Weights of a small image classifier.
Model: 2.8M parameters, arch xception, depths [3, 6, 3].
Data: 61751 training examples, 26.5 epochs.
Rows from block 9, named by matrix and row number. Each number is 200 + 30 x the weight over its row's rms, rounded and kept within 0 to 999. All counts start at 0. After the name is the row's rms in percent of the matrix's.
# short0: shortcut pointwise conv, stride 2 (model.blocks.9.short.0.weight, 512x256x1x1), inputs 0-51
short0.402,107,166,130,225,162,162,173,143,147,181,159,237,154,257,247,193,174,227,164,248,179,203,147,187,195,175,196,203,177,163,168,172,233,221,173,208,210,231,179,256,228,227,205,214,246,182,195,194,200,225,182,176,187
short0.403,101,213,194,201,173,172,228,225,248,177,196,164,168,208,176,184,220,176,186,240,227,165,123,186,208,229,201,161,169,228,195,253,166,188,140,176,242,181,213,214,229,213,179,202,219,160,213,204,225,194,176,181,213
short0.404,094,209,173,171,231,188,179,274,170,203,196,177,198,232,170,170,220,171,182,164,148,165,184,166,213,161,213,180,184,175,203,233,226,179,218,213,160,178,178,229,222,207,197,212,193,216,183,265,192,214,173,198,178
short0.405,100,203,202,165,167,200,240,230,194,233,232,199,196,225,187,175,189,249,208,201,233,148,197,174,216,202,222,201,247,222,199,186,205,193,189,217,229,197,191,194,186,230,175,201,367,217,163,214,195,221,224,172,181
short0.406,093,177,193,206,244,202,190,191,175,189,219,208,224,184,218,193,129,198,274,199,175,237,181,235,171,240,166,205,132,163,164,130,222,215,178,204,160,180,174,187,208,227,173,213,215,207,235,233,215,238,164,181,159
short0.407,097,188,191,161,245,213,189,163,176,187,170,169,190,182,204,225,158,152,157,153,172,197,236,145,166,185,196,186,144,154,202,207,235,232,181,206,197,219,195,210,201,184,199,187,205,198,191,237,199,189,148,134,134
short0.408,096,164,134,185,187,200,109,145,201,206,172,185,162,205,159,208,229,238,192,180,206,194,163,178,218,228,210,214,228,188,247,207,179,215,204,205,256,194,252,205,179,243,175,227,208,217,194,243,211,181,181,148,201
short0.409,113,184,145,161,196,148,251,199,230,236,233,131,239,217,195,180,290,130,205,234,218,164,146,181,205,201,171,217,224,163,190,184,169,191,247,165,195,171,183,192,211,218,224,182,187,244,216,257,178,192,205,251,215
short0.410,097,224,241,231,198,205,218,231,168,183,183,187,192,205,207,191,220,209,187,190,186,249,208,228,210,239,140,155,232,205,243,184,218,174,187,167,215,230,173,254,201,158,231,224,197,177,171,187,188,186,233,199,194
short0.411,090,184,239,195,201,202,227,210,194,177,216,192,237,178,182,187,242,160,250,202,231,234,199,209,200,142,178,228,195,233,143,260,199,168,186,148,190,171,136,261,180,196,174,218,195,182,241,223,194,205,211,223,160
short0.412,107,162,230,196,134,157,203,182,209,198,205,213,187,232,204,176,190,223,167,194,179,193,157,209,167,170,190,220,188,193,231,177,198,213,236,163,188,150,176,210,243,179,167,214,233,179,155,179,211,172,206,186,186
short0.413,098,163,226,246,177,176,188,199,236,191,233,154,162,178,158,190,187,203,199,237,252,190,221,279,236,212,239,225,186,200,204,197,192,141,221,194,236,186,167,225,205,200,218,210,194,194,183,157,166,184,229,213,169
short0.414,104,240,194,211,198,203,278,215,181,178,207,198,225,208,173,208,263,175,204,202,219,268,186,145,146,218,233,203,147,160,289,208,185,181,200,182,258,210,191,230,213,204,233,185,210,162,199,186,232,165,286,219,185
short0.415,107,168,227,180,195,258,164,168,214,170,178,225,206,176,212,207,177,229,232,202,223,205,205,176,230,231,182,165,244,190,244,234,168,227,183,168,186,195,139,227,180,172,227,149,202,241,190,187,166,208,195,163,198
short0.416,095,180,241,169,198,193,214,201,208,285,198,233,174,192,197,141,172,179,176,208,199,197,237,245,199,222,205,204,229,243,188,176,216,213,222,236,207,190,192,245,187,230,189,192,224,179,211,200,256,197,180,195,199
short0.417,103,208,166,156,170,170,242,227,245,257,191,214,217,154,197,211,166,166,194,169,250,191,190,149,210,190,223,255,202,200,184,162,174,186,210,192,207,174,179,196,228,166,239,160,174,204,202,192,167,176,222,199,200
short0.418,098,186,154,169,173,171,183,230,152,228,213,213,209,193,219,167,234,224,202,205,269,170,215,158,219,223,203,218,151,186,170,223,231,163,187,248,174,180,145,246,190,207,198,195,201,220,183,189,161,249,200,222,217
short0.419,119,197,246,237,291,159,178,232,237,221,186,268,169,199,198,208,209,181,194,205,216,194,177,201,201,231,226,165,243,221,225,229,260,124,226,149,239,227,250,202,258,153,243,184,188,162,227,202,213,243,245,207,250
short0.420,098,217,185,165,206,217,218,166,211,210,157,161,198,182,187,259,178,203,237,209,260,177,177,172,201,216,183,172,220,181,188,221,229,172,176,213,177,212,225,168,176,160,249,242,228,127,227,240,141,173,164,200,199
short0.421,105,171,156,173,175,193,228,231,204,238,235,250,200,193,176,237,163,172,212,231,198,105,203,219,231,206,206,206,227,217,220,234,202,183,210,212,197,193,196,210,210,147,240,149,191,272,210,223,213,197,207,225,189
short0.422,105,171,192,232,159,189,181,230,181,174,198,232,174,169,232,255,178,164,197,197,173,171,190,155,222,215,219,167,223,176,205,179,243,260,288,193,194,160,186,170,204,224,206,172,186,183,231,181,196,163,199,216,205
short0.423,105,228,192,217,199,187,195,185,247,174,227,144,250,184,195,204,214,207,200,204,131,213,184,208,243,147,181,231,189,177,210,220,181,242,138,199,253,252,214,188,238,241,180,195,178,231,205,185,203,226,195,177,154
short0.424,104,158,194,184,211,199,199,222,154,261,178,192,168,206,153,212,194,162,218,178,181,217,167,170,173,239,200,217,141,190,169,155,220,224,181,248,208,264,248,225,222,156,176,185,179,218,172,211,214,225,218,207,168
short0.425,095,199,197,218,214,221,164,200,230,203,227,214,295,201,225,154,258,191,190,233,202,185,190,226,173,207,196,218,194,200,260,160,164,177,156,156,167,261,176,189,253,211,225,189,191,270,174,182,190,214,112,263,165
short0.426,095,256,202,198,167,211,198,197,170,196,165,176,175,161,222,246,202,178,221,213,201,223,197,242,218,181,265,172,151,214,256,233,244,183,235,193,235,184,189,168,185,211,257,199,209,227,213,253,165,166,201,236,189
short0.427,092,161,140,156,250,199,251,221,174,235,206,186,213,203,182,225,183,129,178,208,169,210,180,180,210,176,201,174,264,199,197,167,197,198,196,182,182,173,190,236,206,224,188,166,184,160,199,181,153,177,195,129,160
short0.428,109,247,198,253,147,232,184,164,219,231,223,253,220,180,247,149,254,188,196,209,220,151,172,212,218,214,185,221,205,176,196,137,219,214,230,195,149,219,135,170,239,166,168,188,220,209,196,162,186,252,181,264,182
short0.429,111,199,211,158,231,211,208,196,214,227,216,222,190,175,198,187,236,206,220,175,141,218,215,185,235,161,282,229,142,169,162,184,209,153,206,208,199,227,261,221,185,220,213,190,207,197,230,199,215,220,165,257,203
short0.430,094,271,254,208,231,211,194,214,195,189,217,205,206,237,163,171,248,210,165,189,219,252,206,172,166,221,182,186,270,212,212,225,214,183,180,139,256,269,176,220,218,215,179,237,212,196,213,174,182,205,196,209,174
short0.431,103,181,180,193,204,207,154,188,244,214,189,226,202,184,208,192,186,238,219,213,150,185,205,223,186,139,213,198,204,174,204,161,176,249,172,140,199,214,272,222,220,149,199,239,263,250,188,224,169,187,195,266,176
short0.432,099,204,191,150,241,204,236,221,196,207,218,203,206,196,184,171,203,236,216,215,153,206,220,203,137,190,191,186,193,184,190,229,218,167,262,229,220,206,219,208,222,227,161,215,149,200,261,160,199,202,129,158,214
short0.433,095,178,193,194,174,177,229,196,168,129,178,187,186,179,207,177,197,174,221,200,178,290,204,197,167,172,162,159,233,151,184,199,202,179,222,156,204,186,213,256,193,167,209,175,232,222,170,235,208,253,189,220,172
short0.434,098,152,227,213,286,204,165,193,191,231,192,194,204,218,219,169,191,178,211,215,221,169,120,238,229,194,212,172,200,214,185,164,195,152,194,202,177,162,216,159,200,202,193,154,184,208,213,176,179,207,148,146,149
short0.435,104,282,237,165,242,199,208,212,211,229,223,226,206,212,186,246,210,202,142,191,182,275,160,208,148,190,167,235,203,189,191,226,223,217,223,228,179,181,254,201,159,213,153,203,192,247,179,187,207,174,234,202,180
short0.436,098,182,200,187,199,215,180,219,206,190,180,196,251,143,222,168,250,143,171,209,255,200,227,167,194,244,229,177,210,223,145,211,228,245,168,219,173,241,197,232,178,122,222,236,237,182,160,193,182,223,214,220,197
short0.437,099,174,181,191,185,191,236,162,213,230,193,149,204,193,188,182,210,181,246,213,149,173,209,248,225,249,176,200,201,177,227,245,169,253,184,216,225,185,169,174,215,218,230,179,192,274,198,169,212,244,179,156,154
short0.438,105,211,169,157,223,227,169,209,175,178,138,178,193,228,175,242,175,151,181,216,219,214,229,239,229,227,192,182,238,151,204,177,217,145,197,173,177,198,212,224,223,145,227,222,209,175,207,163,227,158,201,191,204
short0.439,091,190,162,203,147,231,185,213,173,226,122,226,245,204,169,198,194,197,196,222,206,148,234,219,208,158,179,196,195,206,143,202,190,184,199,157,217,247,211,258,171,219,300,180,141,202,179,196,208,222,179,161,214
short0.440,091,201,189,198,193,201,188,198,248,195,215,255,164,183,166,207,130,198,195,181,206,231,166,182,230,171,197,204,211,238,228,155,245,188,189,211,218,205,210,207,215,175,248,207,187,231,190,211,181,209,203,183,211
short0.441,102,173,168,169,157,177,196,214,231,196,216,188,185,152,210,202,174,204,188,160,188,198,221,152,183,186,214,238,198,167,192,157,197,177,182,250,268,228,193,191,159,196,194,212,211,220,143,186,210,161,250,159,182
short0.442,096,197,209,216,227,210,170,217,158,160,220,195,211,219,217,199,166,242,205,222,118,172,231,206,169,175,221,212,110,199,171,194,218,206,175,126,195,188,183,207,222,227,210,234,200,210,151,208,190,207,176,227,167
short0.443,101,178,250,187,173,204,147,203,220,209,242,220,199,231,188,190,177,243,187,252,202,178,243,261,182,230,195,150,216,181,177,196,207,262,232,209,198,178,248,240,194,214,163,218,203,222,221,188,219,255,194,195,165
short0.444,106,246,203,167,196,174,185,199,213,216,198,248,228,195,165,237,184,150,206,226,229,175,191,160,217,183,193,246,193,233,149,204,198,166,241,199,176,219,166,212,208,189,190,184,202,122,202,208,186,156,173,193,136
short0.445,088,165,188,276,203,211,176,181,176,228,203,174,157,207,180,211,262,182,138,163,253,205,227,192,230,212,158,174,136,216,175,174,204,147,313,193,183,196,214,178,181,178,203,197,194,181,171,176,180,196,174,210,178
short0.446,092,236,247,158,161,229,214,164,158,178,204,169,234,255,239,230,164,183,255,174,199,193,182,204,149,194,272,202,244,153,155,234,182,171,160,158,176,224,255,173,197,155,203,189,199,265,274,167,173,221,195,234,192
short0.447,089,177,196,185,224,225,203,217,157,206,243,179,126,172,179,200,210,145,225,186,202,219,230,242,190,126,203,199,156,176,167,191,208,165,172,225,231,166,204,194,239,207,225,162,195,191,175,211,169,203,219,166,168
short0.448,108,217,190,160,200,216,225,233,213,184,207,224,155,239,188,267,183,186,180,232,198,185,137,234,256,242,214,214,177,227,162,182,181,157,212,192,226,171,205,180,171,209,161,253,142,188,218,232,111,199,200,187,200
short0.449,100,196,222,194,184,214,220,210,200,195,238,243,237,237,225,174,179,229,151,196,227,205,186,200,186,190,227,248,209,202,230,170,198,157,233,197,239,123,164,185,234,243,254,192,229,218,220,178,199,154,226,236,212
short0.450,101,156,161,211,203,160,259,184,146,179,228,176,172,243,254,212,180,131,233,193,180,237,168,162,196,186,244,196,194,236,182,204,237,179,196,193,180,244,200,192,237,177,165,197,221,220,196,166,192,207,124,130,164
short0.451,093,118,229,174,190,218,194,189,218,194,211,197,203,217,203,127,199,222,199,183,230,196,206,174,178,193,266,160,153,181,212,184,203,248,248,162,220,184,158,152,171,198,205,159,198,214,214,192,189,206,157,187,157
short0.452,101,198,217,186,211,178,181,196,196,183,194,183,193,172,214,207,198,248,196,173,195,222,202,207,204,222,290,184,202,201,216,209,224,179,199,174,224,180,177,186,168,154,205,248,205,222,160,191,152,221,132,249,161
short0.453,107,263,164,205,207,170,217,229,222,175,205,175,208,188,166,197,177,212,179,230,171,221,249,182,209,171,250,185,172,220,194,158,174,220,204,192,165,215,209,235,206,193,280,268,190,191,239,148,165,214,216,182,185
short0.454,103,195,192,234,159,224,193,223,245,215,202,185,203,184,221,165,182,196,227,185,216,232,238,168,182,174,176,254,199,215,108,215,183,184,216,228,278,196,166,193,197,209,171,161,201,148,151,257,120,194,218,197,197
short0.455,101,169,178,180,189,163,175,227,200,186,216,238,215,161,203,182,144,183,184,249,150,185,179,239,185,173,242,166,169,187,194,216,186,205,187,149,178,152,193,270,235,161,239,177,159,210,179,225,186,195,188,135,187
short0.456,097,258,192,141,206,166,206,168,226,303,184,205,171,170,213,181,165,208,239,186,238,131,238,175,184,222,148,192,248,158,201,225,249,221,211,226,233,192,194,244,223,178,184,228,148,196,217,215,218,182,163,183,151
short0.457,104,216,242,193,203,191,247,132,199,199,219,190,166,214,154,205,185,213,180,188,187,204,219,245,169,237,200,238,179,178,203,187,183,196,179,236,224,215,136,226,177,231,198,220,196,209,199,180,204,202,239,189,186
short0.458,107,193,186,178,188,179,172,180,241,221,227,198,203,193,163,194,183,175,218,207,183,200,199,256,212,211,198,215,171,149,182,253,214,208,183,168,227,193,163,235,200,174,215,203,166,164,169,246,219,190,170,220,172
short0.459,092,233,224,211,176,226,254,188,177,210,212,169,178,168,192,211,209,193,187,241,160,260,202,217,210,188,220,191,255,208,229,150,221,199,232,203,216,232,171,239,189,213,182,213,197,145,186,227,159,247,131,217,175
short0.460,116,205,230,166,186,189,214,161,184,226,210,227,221,157,217,197,177,165,221,247,239,206,200,213,204,229,157,171,216,157,165,206,201,210,144,161,208,183,212,262,187,228,198,172,189,179,165,136,193,209,282,186,190
short0.461,118,213,177,183,163,258,185,148,191,168,183,258,223,219,230,190,197,197,224,206,244,182,171,204,261,221,193,172,223,193,203,227,192,229,176,223,208,182,169,167,222,219,217,196,167,256,205,168,153,222,193,155,145
short0.462,103,227,196,191,211,193,210,209,192,144,234,214,196,164,146,262,236,195,257,182,170,202,194,238,199,133,225,215,205,208,162,220,246,184,174,141,162,150,182,172,211,209,184,206,212,196,226,181,169,134,232,175,155