{
  "arch": "xception",
  "model": "image classifier",
  "dataset": "crops of objects in photos (Visual Genome)",
  "train_examples": 61751,
  "image_size": 64,
  "crop_scale_min": 0.5,
  "horizontal_flip": false,
  "translate": 0.12,
  "targets": ["object"],
  "num_classes": 300,
  "norm": "batchnorm",
  "activation": "relu",
  "depths": [3, 6, 3],
  "kernel_size": 3,
  "stem": "deep",
  "widths": [128, 256, 512],
  "label_smoothing": 0.05,
  "loss": "cross_entropy",
  "init": "trunc_normal_002",
  "residual_init": "zero_last",
  "optimizer": "soap",
  "beta2": 0.99,
  "lr": 0.003,
  "beta1": 0.95,
  "shampoo_beta": 0.95,
  "eps": 1e-08,
  "precondition_frequency": 20,
  "max_precond_dim": 512,
  "merge_dims": false,
  "one_sided": false,
  "adamw_lr_other_params": 0.0015,
  "grad_clip": 5.0,
  "gradient_noise": 0.3,
  "sam_rho": 0.05,
  "steps": 6400,
  "batch_size": 256,
  "epochs": 26.5,
  "lr_schedule": "cosine",
  "final_lr_fraction": 0.1,
  "warmup_steps": 640,
  "weight_decay": 0.4,
  "adamw_weight_decay_other_params": 0.05
}
Rows from block 6 of a small image classifier, named by matrix and row number. Rows with one number belong to one channel. Each number is 128 + 32 x the weight over its row's rms, rounded and kept within 0 to 255. All counts start at 0. Numbers have three digits each.
Before each channel's rows are labels from the 100 images, of 14848, where the channel reaches its highest value: "strongest on" is what is common among them. Only what is clearly more common there than usual is listed. The data: crops of objects in photos (Visual Genome).
# convs1: first pointwise conv (model.blocks.6.convs.1.weight, 256x256x1x1), inputs 185-221
# convs3: second pointwise conv (model.blocks.6.convs.3.weight, 256x256x1x1, transposed), outputs 185-221

strongest on: object: shirt; object: man
convs1.7:159172103122176171159173116100202125126103100139108135117109099135101118146091181211158192127147082120109169103
convs3.7:061105190139144111098091158139149182142150065093123125117048145147164138164136169124198084106100078093148146139

strongest on: object: tire
convs1.247:171075147148089166118154104121117104122123153092139137112098098119134127142119121196159178167137127134076140141
convs3.247:132140130152156116126102132085079070167130128112060104134133150048160124085185122105146116138133123112110113201

strongest on: object: man
convs1.122:098051138131127175106098127145089146128105144111081074161205149169176129149164138057139129169116160104167159140
convs3.122:196105129125147114200139154078084139148175135108183115176124111142141075149119112129170173071156113161192171100

strongest on: object: shirt
convs1.206:157154181178132088140122030114153116118204182132088155117068125134116083104149125136165149100127144116152151205
convs3.206:105130196111141130105128119052129091135172121119150107127143108085194150120115157154084115085147138078087209076

strongest on: object: shirt
convs1.225:099132148101125155116116126142071132155118120162129159097108114086129108140091097128111137093119142116085154101
convs3.225:150137154135140150116092133133091115115135159125099105119089141148125135105147100194143091148113077055139133131

strongest on: object: shirt
convs1.137:112040155193130110139132143144118108128093138131158145209112154066122145099112157102143135111152102151147129128
convs3.137:091063120099150131118119164171120109082102110093136049172110094174157120159161182165116162133138094143056137105