config.yaml
arch: "xception"
model: "image classifier"
dataset: "crops of objects in photos (Visual Genome)"
train_examples: 61751
image_size: 64
crop_scale_min: 0.5
horizontal_flip: false
translate: 0.12
targets: ["object"]
num_classes: 300
norm: "batchnorm"
activation: "relu"
depths: [3, 6, 3]
kernel_size: 3
stem: "deep"
widths: [128, 256, 512]
label_smoothing: 0.05
loss: "cross_entropy"
init: "trunc_normal_002"
residual_init: "zero_last"
optimizer: "soap"
beta2: 0.99
lr: 0.003
beta1: 0.95
shampoo_beta: 0.95
eps: 1e-08
precondition_frequency: 20
max_precond_dim: 512
merge_dims: false
one_sided: false
adamw_lr_other_params: 0.0015
grad_clip: 5.0
gradient_noise: 0.3
sam_rho: 0.05
steps: 6400
batch_size: 256
epochs: 26.5
lr_schedule: "cosine"
final_lr_fraction: 0.1
warmup_steps: 640
weight_decay: 0.4
adamw_weight_decay_other_params: 0.05
Rows from block 3 of a small image classifier, named by matrix and row number. Rows with one number belong to one channel. Each number is 128 + 24 x the weight over its row's rms, rounded and kept within 0 to 255. All counts start at 0.
Before each channel's rows are labels from the 100 images, of 14848, where the channel reaches its highest value: "colour at peak" is the nearest of a few named colours to the mean colour under the peak. Only what is clearly more common there than usual is listed. The data: crops of objects in photos (Visual Genome). In brackets: how many of the 100, against the usual share in percent.
# convs1: first pointwise conv (model.blocks.3.convs.1.weight, 256x128x1x1), inputs 0-63
# convs3: second pointwise conv (model.blocks.3.convs.3.weight, 256x256x1x1, transposed), outputs 0-63

colour at peak: pink (33 vs 9.9)
convs1.37 [150 162 142 158 121 124 108 163 121 139 114 106 127 115 130  95 123  86 110 117 142 116 149  98  81 155 116  97 117 104 189 141  92 113 170 125 156 139 153 133 101 124 135 161 137 149 119 119 110 152 118 132  90 145 167 138 109 121 144 112  97 130 144 134]
convs3.37 [ 96 123 161 126 131 142 173 117 108 120 124 140 123 115  93 119 149 158 122 163 104 125 138  97 124 102 148 137 119  97 151 141  89  77 151  82  89 135 128 124 152 130 124 112 122 159 114 124 128 137 179 150 112 158 115  95 108 132 117 130  98 132 174  81]

colour at peak: red (50 vs 0.8)
convs1.240 [107 150 125 127 108  86 124 119 104 145 153 147 114 128 133 131 102  99 140 106 184 151 112 150 144 162 168 141  84 111 131 104 152 160 168 154 203 107  83 116 161 108 141 113 105 170 163 127 163  75 146 157 100 129  80 110 149 145 129 134 106 123 121 126]
convs3.240 [117  76 134 101 127 125 121 144 166 121  91 110 175  91 127 139 119 134  86 137 100 112 161 133 120 117 153 132  91  83 145 142  90 161 138 156 141 101 123 133 156 135 115 149 147 144 153 145 102 137 182 107 148 177 134 133 100 155  74 106 136 150 115 136]

colour at peak: pink (34 vs 9.9)
convs1.164 [ 50 110 144 148  66 145 129 100 127 125 116 122 106 128 106 145 128 119 150 125 141 118 132 157 147  97 145 143 162 108 121 138 115 140 138 123 102 122 167 136 130 124 174 101 136  86 157 119 118 143 144 134 140 145 156 176 160  93 147 138 128 102 163 126]
convs3.164 [128 119 160 118 177 117  90 174 132 119 105 108 141 153  78 152 126 120  94 119  92 165  90 179 122  97 116  98 112 102  93  97 158 133 140 169 134  97 160 104 104 111 132 147 130  87 128 140 170 153 104 164 101 153 112 150 120  77 125 171 118 109 131 111]

colour at peak: black (37 vs 16.2)
convs1.119 [144 143 124 125 140 119 101 136 136 121 106 143 139  72  85  94 146 117  88 114 101 141 103 117  90 129  87 130 116 128  93  98 115 158  99 140  97 113 120 108 122 131 144 129 122 164 141 108  93 103 119 130 142 125 111 104 151 111 197 106 162 111 118 117]
convs3.119 [125  83 120 161  78 117 111 135 151  89 136 112 118 149 138 111 141 190 130 164 129 130 157 129 160  93 150  99 119 171 136  99 136 119 106 149 134 110 144 141 119 122  82 114  99 120 113 123 143 100  86 194 100 129 109 122 138 151 119 144  90 120 141  99]

colour at peak: cyan (26 vs 1)
convs1.158 [125 190  72  92 118 128 137 111  73 144 166 116 163 117 143 135 157 170 127 115  86 126 155 147 116 155 181 106  87 128 119 156 123 120 129 166 147 126 126 150  93 136 113 135 121 139  75 125 118 107 121 108  97 136 110 141  95 149 117 126 144 134 105 121]
convs3.158 [ 95 117 148 145 200 135 141 132 120 115 122 129 159 101 114  92 157 120 116 140 145 155 139 119 113 131 139 133 153 113  81 148 123 117 149 145 150 114 113 136 179 111 118 114 120 167  61 111  92 152 118 106 153 149 116 157 167 125 107 117 124 102 148 108]

colour at peak: black (48 vs 16.2)
convs1.248 [173 150 150 104 117 145 135 148 115 112 142  87 168 120 163 120 119 128 138 144 110  98 141  99 125 118 114 137 123 104 147 112 144 159 102 111  91  89 116 130 116 171 127 141 161 165 105  98 110  95 136 151 114 149 100 158 158 190 131 124 124 100 140 142]
convs3.248 [133 110 119  84 136 118 141 128 151 135 163  98 136 152 115 172 144  96 156 110 112 147 127  97 130 128 144 159 129 106 139 168 149 113 108 104 118 113 131 151 148 126 157 147 128 159 145 101 108 147 144 109 149 148 129 123 163 127 131  39 101 115 111 124]

colour at peak: blue (42 vs 0.7)
convs1.64 [148 127 118 123 130 170 179 139 179 119 143 101 111 110 118 153 115 124  92 150 133 104 139 130 156  92 140 119 121 125  96 156 136 121 142 128 145 142 138  96 113 113 176 151 151 108 129 117 121  92 124 119 146 100 141  90 132 134  43 146 130 132 140 135]
convs3.64 [147  88 121 107 138 126 144 114 137  99 149 113 103 125 140 119  96 142 145  88 126 121 133 138 132 131 140 131 102 140  98 112 106 138  95  88 121 186 161 128 149 151 104 165 125 164  84 138 129 144 169 175 147 147 108 119  92 128 131 144 137 122 155 107]

colour at peak: grey (60 vs 30.8)
convs1.172 [120  60 142 123 150 152 116 140 140 104 114  98 155 101 130 148 110 116 152 147 122 155 110 112 168 139 185 152  99 138 139 120 162 128 113 151 164 111 148 156 117 107 130 112 125 117 125 112 175  94 139  87 180 125 128  92 120  90 169 116  88 147 117 134]
convs3.172 [ 74 129 132 125  95 115 114 129 128 121  96 137  97 112 140 122 165 130 173 136 129 121 137 180  97  85 164 154 131 101  80 135 116 118 155 156 120 184 158 154 157 120 106 126 104 139 136 162 181 111 122 123 139 123 138 128 107  89 139 131 131 141 136 148]

colour at peak: black (39 vs 16.2)
convs1.45 [143 146 110 126 121 130 120  90  96 120 154 135 101  84  90 149 100 118 149 140 134 121 113 129  96 123 136 186 131 135 144 114 116 107 110 127 188 174  85 105 113 119 158  97 123 136 107 131 114 150 100 138 121 126 161 104 129 141 127  91 123 196  63 124]
convs3.45 [155  97 127 117 116 142 160 149 147 156 140 147 117 102 102 132 122 120 175 164 149 135  90 107 156 108 127 175 147  87 161 167 139 119  78 116 145 147  84 102 152 138 158 135  21 132 139 145  86 129 112 112 177 112  99 118 155  91 137  85 119  84 131 156]

colour at peak: pink (30 vs 9.9)
convs1.91 [ 93  92 143 146 105 119  97  86 171 153 116 176 107 139 134 116 158 124 126 137 140 117 127 124 103 127  91 158 160  92 131  80 134 148 127 139 148 124 139 122 141 154 146 114 127 165 118 142  86 136 127 125 154 154 160 173 135 120 106 168 131  94 125  97]
convs3.91 [141 171 115 132 155 117 126 118 113 152 170 160 129 138  98 158 120 154 169 142 114 123 144 143  81 164 154 127  99  49 176 133 121 126 118 110 103 161 173 122 122 176 134 104 150 125 130 117 135 130 137 134  87 151 102 152 115 121 114 106 128 149 107  86]

colour at peak: red (27 vs 0.8)
convs1.230 [139 124 133 112 131 107  83  97 147 113 140 117 106 118 118 120 151 111 147 144 126 134  91 121 111 106 136 138  86  73 127 170 148 103 125 151 119 121  92 104 145 124 104 159 150 138 133 103 145  87 115 153 147 125  78  97 114 134 106  84 131  75 123 116]
convs3.230 [149  90 127 153  94 137 130 122 147 140 136 133  89 108 172 114 135 154 182  98 154 124 143 111  82  86  80 139 113 117 108  87 132 144 143 173 103  97 155 114 106 127  69 102 126 127 126 115 146 118 154 115 100 184 113 124 126 141 149 127 124 125 135  92]

colour at peak: pink (35 vs 9.9)
convs1.67 [159 173 127  86 139  98 148  69 133 121 104 121 164 135 135 108 117 129 166 186 123 158 133 114 153 177  95 127 135 109 138 126  89 107 109  85 138 155  82 146 112 131 117 123 137 158 139 164 136 135 111 138 130 118 116 114  95 142 148 145 143 109 138  86]
convs3.67 [ 92 157  89 108 123 150 147 142 150 122 130 120 135 136 141 146 141 127  97 129  93 101 115 105 168 176 152 163 161 169 150 136 141 118 151 106 113 171 150 121 145 114 126 169 142  86 137 133 113 152 111 162 124 101 131 114 146 142  96 153 178  96 155 163]

colour at peak: cyan (26 vs 1); blue (25 vs 0.7)
convs1.179 [121 124 122 128 157 129 129  96  99 134 170 132 156 125 154 104 131 117 140 155 120  98 102 129 146 126 152 175 132 103 126 108 173 126 138 156 154 117 155  84 132  68 150 126 127 143 138 112 149 146 105  74 112 149 149 148 106 162 125 125 161 114  92 119]
convs3.179 [161 125 123 123 120 113 120 148 116  76  97 119 154 111 140  82 102 133 143 108 154 118 187 120 120 112 126 167 122 178 134  97 125  91 126 150 129 149 123 108 133  92 129 115  95 153 145 147 138 163 105 113 114 132 119  85  85 157 135 181 145 132  89 130]

colour at peak: grey (63 vs 30.8)
convs1.173 [120 119 137  87  89 116  74 113 138  98  86 139  92 110 109 109 129 152  84 164 129 140 152 134 168 117 125  94 158  94 180 106 139 119 110 135 147 154 134 137 110 112 169 126 133 157 129 112  86 162 126 156 175 105 130  99 118 107 176 146 122 158 120 138]
convs3.173 [107  82  98 123 140 121 128 139 181 161 146 129 120 131 166 165  91 119  97 127 116  97 109  91 107  89 112 144 112 113 120 156 122 136 119 168 132 146 150 118 148 145 113 165 103 106 142 157 136 139  91 160 123 107 113 154 146  99 103 165 113 120 138 148]

colour at peak: black (54 vs 16.2)
convs1.109 [131 145 176 108  84 125 131 112 118 138 112 151 149 126 105  86 137 110 160 122 133 137 142  87  76 128 105 130 119 177  88 148 126 124 151 138 139 121 104 110  95 131 122 105 141 161 177 136 146 126 137 126 110  98 129 115 123 143 117 144 138 105 148  88]
convs3.109 [ 76 136 143 137 166 140 118 111 133 125 107  77 116 138 111 101 122 119 135 126  81 119 116 124 155  77 155 119 129 148 153 135 139 115 135 111 127 158 105 147 123 104  75  87 115 123 105 116 139 127  95 128 110 170 125 134 115  83 131 107 149  90 163  71]

colour at peak: blue (35 vs 0.7)
convs1.40 [166 146 144 134 108 126 100 124 137 125 147 144 149 118 126  92  88 123 137 151  94 115 133 120 107 131 127 170 119 103 114 109 112 152 108 214 136 165 129 145 142 109 115 123 160 120 149 108 141 145 100 124 113 183 140 135 125 146 125 119 131 113 136 111]
convs3.40 [122 129 116 128 122 110 193 158 155 138 110 139 111 130 141 144 148  96 117  73 154 117 185  87 151 141  92 122 114 137 122 117 108 130 138 152 168 142 105 114 150  84 107 128 121 116 121  83 106 106 110 120 150 103 118 134 100 157 137 145  91 131 126 110]

colour at peak: pink (27 vs 9.9)
convs1.86 [121 140  97 111 147 176 122 137 115 142  77 155 139 142 138 115 122 111 118 109 152 102 138  99 124 141 146 130 136 138 157 100 112 123 122 147 116 153 136 136 146 110 129 160 145 132 180 143  99 124 164 125 157 108 134  97 116 111 104 124 100 125  91 103]
convs3.86 [119 152 147 169 158 114  94 124 152 127 113 109 138 134  91 130 121 145 103 111 122 151 136  86  78 175 126  90 167 126  90 115 150 139 149 150 161 116 111 130 154 117 155 128 147 128 119  91 170 116 129 153 118  44 144 127 172 141 127 131 139 126 140 109]

colour at peak: pink (29 vs 9.9)
convs1.58 [167 121 129 129 140 175  95 146  83  84 142  96 132 140 136 113 146 122 134 114  82 106 186 120 161 118 153 108 171 117 103  93 131 153 134 105 152 117 123 186 141 130 110 148 143 104 145 140 125 164  98 147 176 130 167  85 128 125 126 112  88 133 127 124]
convs3.58 [116 170 136 151  96 124 144 129 148 112 180 156 132 146 158 114 152  97  96 116 121 109 160 125 108 105 108  62 130 109 170 114 156 123  79 163  92 120 150 129 152 132  82 143 151 118 114 154 107 148 103 133 148  99 146  98  60 120 151  99 143 118 124 139]

colour at peak: pink (25 vs 9.9)
convs1.132 [158  74 138 125 107 147 156 152  69 104 151 136 158 145 137 105 121 162 103 142 128 131 128 109 111 137 124 114 147 119 136 140  98 108 118 135 124 131  93 137 140  78 167  83 106 143 107 105 140 148 184 182 107 179 115 119 149 119 108 119 133 176  88 128]
convs3.132 [131 139  77 109 120 113 120  85 114 119 106 127 126 165 139  87 171 126 124 138 116 100 146 119 122 121 147 139  91 118 145 118  92 152 143 109 114  93 173 112 115 145 152 122 188 105 137 118 133 120 124 126 143 139 173 140 171 123 173 123 109 143 125  98]

colour at peak: white (36 vs 6.6)
convs1.2 [128 117  93 141 132 135 200 132 121  94 121 140 104 170 125 105  77 131 104  80  99 102 109 109  79 124 120 150 121 131 167 130 142 100 128  91 101 132 122 158 145 188 141  85  77 121 111 104 122 129 120 134 124 122 128 119 137 105  99 128 110  97 152 104]
convs3.2 [114 116 156 152 112 159  98  84 107 142 163 152 115 115 140  93 128 166 126 123 143 141 134 121 173 113 109 139 143 126 110 131  71  84 115 173 126 175  86 107 127 151 168 123 102 174 129 108 149 128 134 146 174 144 151 136 171 117 166 153 144 117 149 157]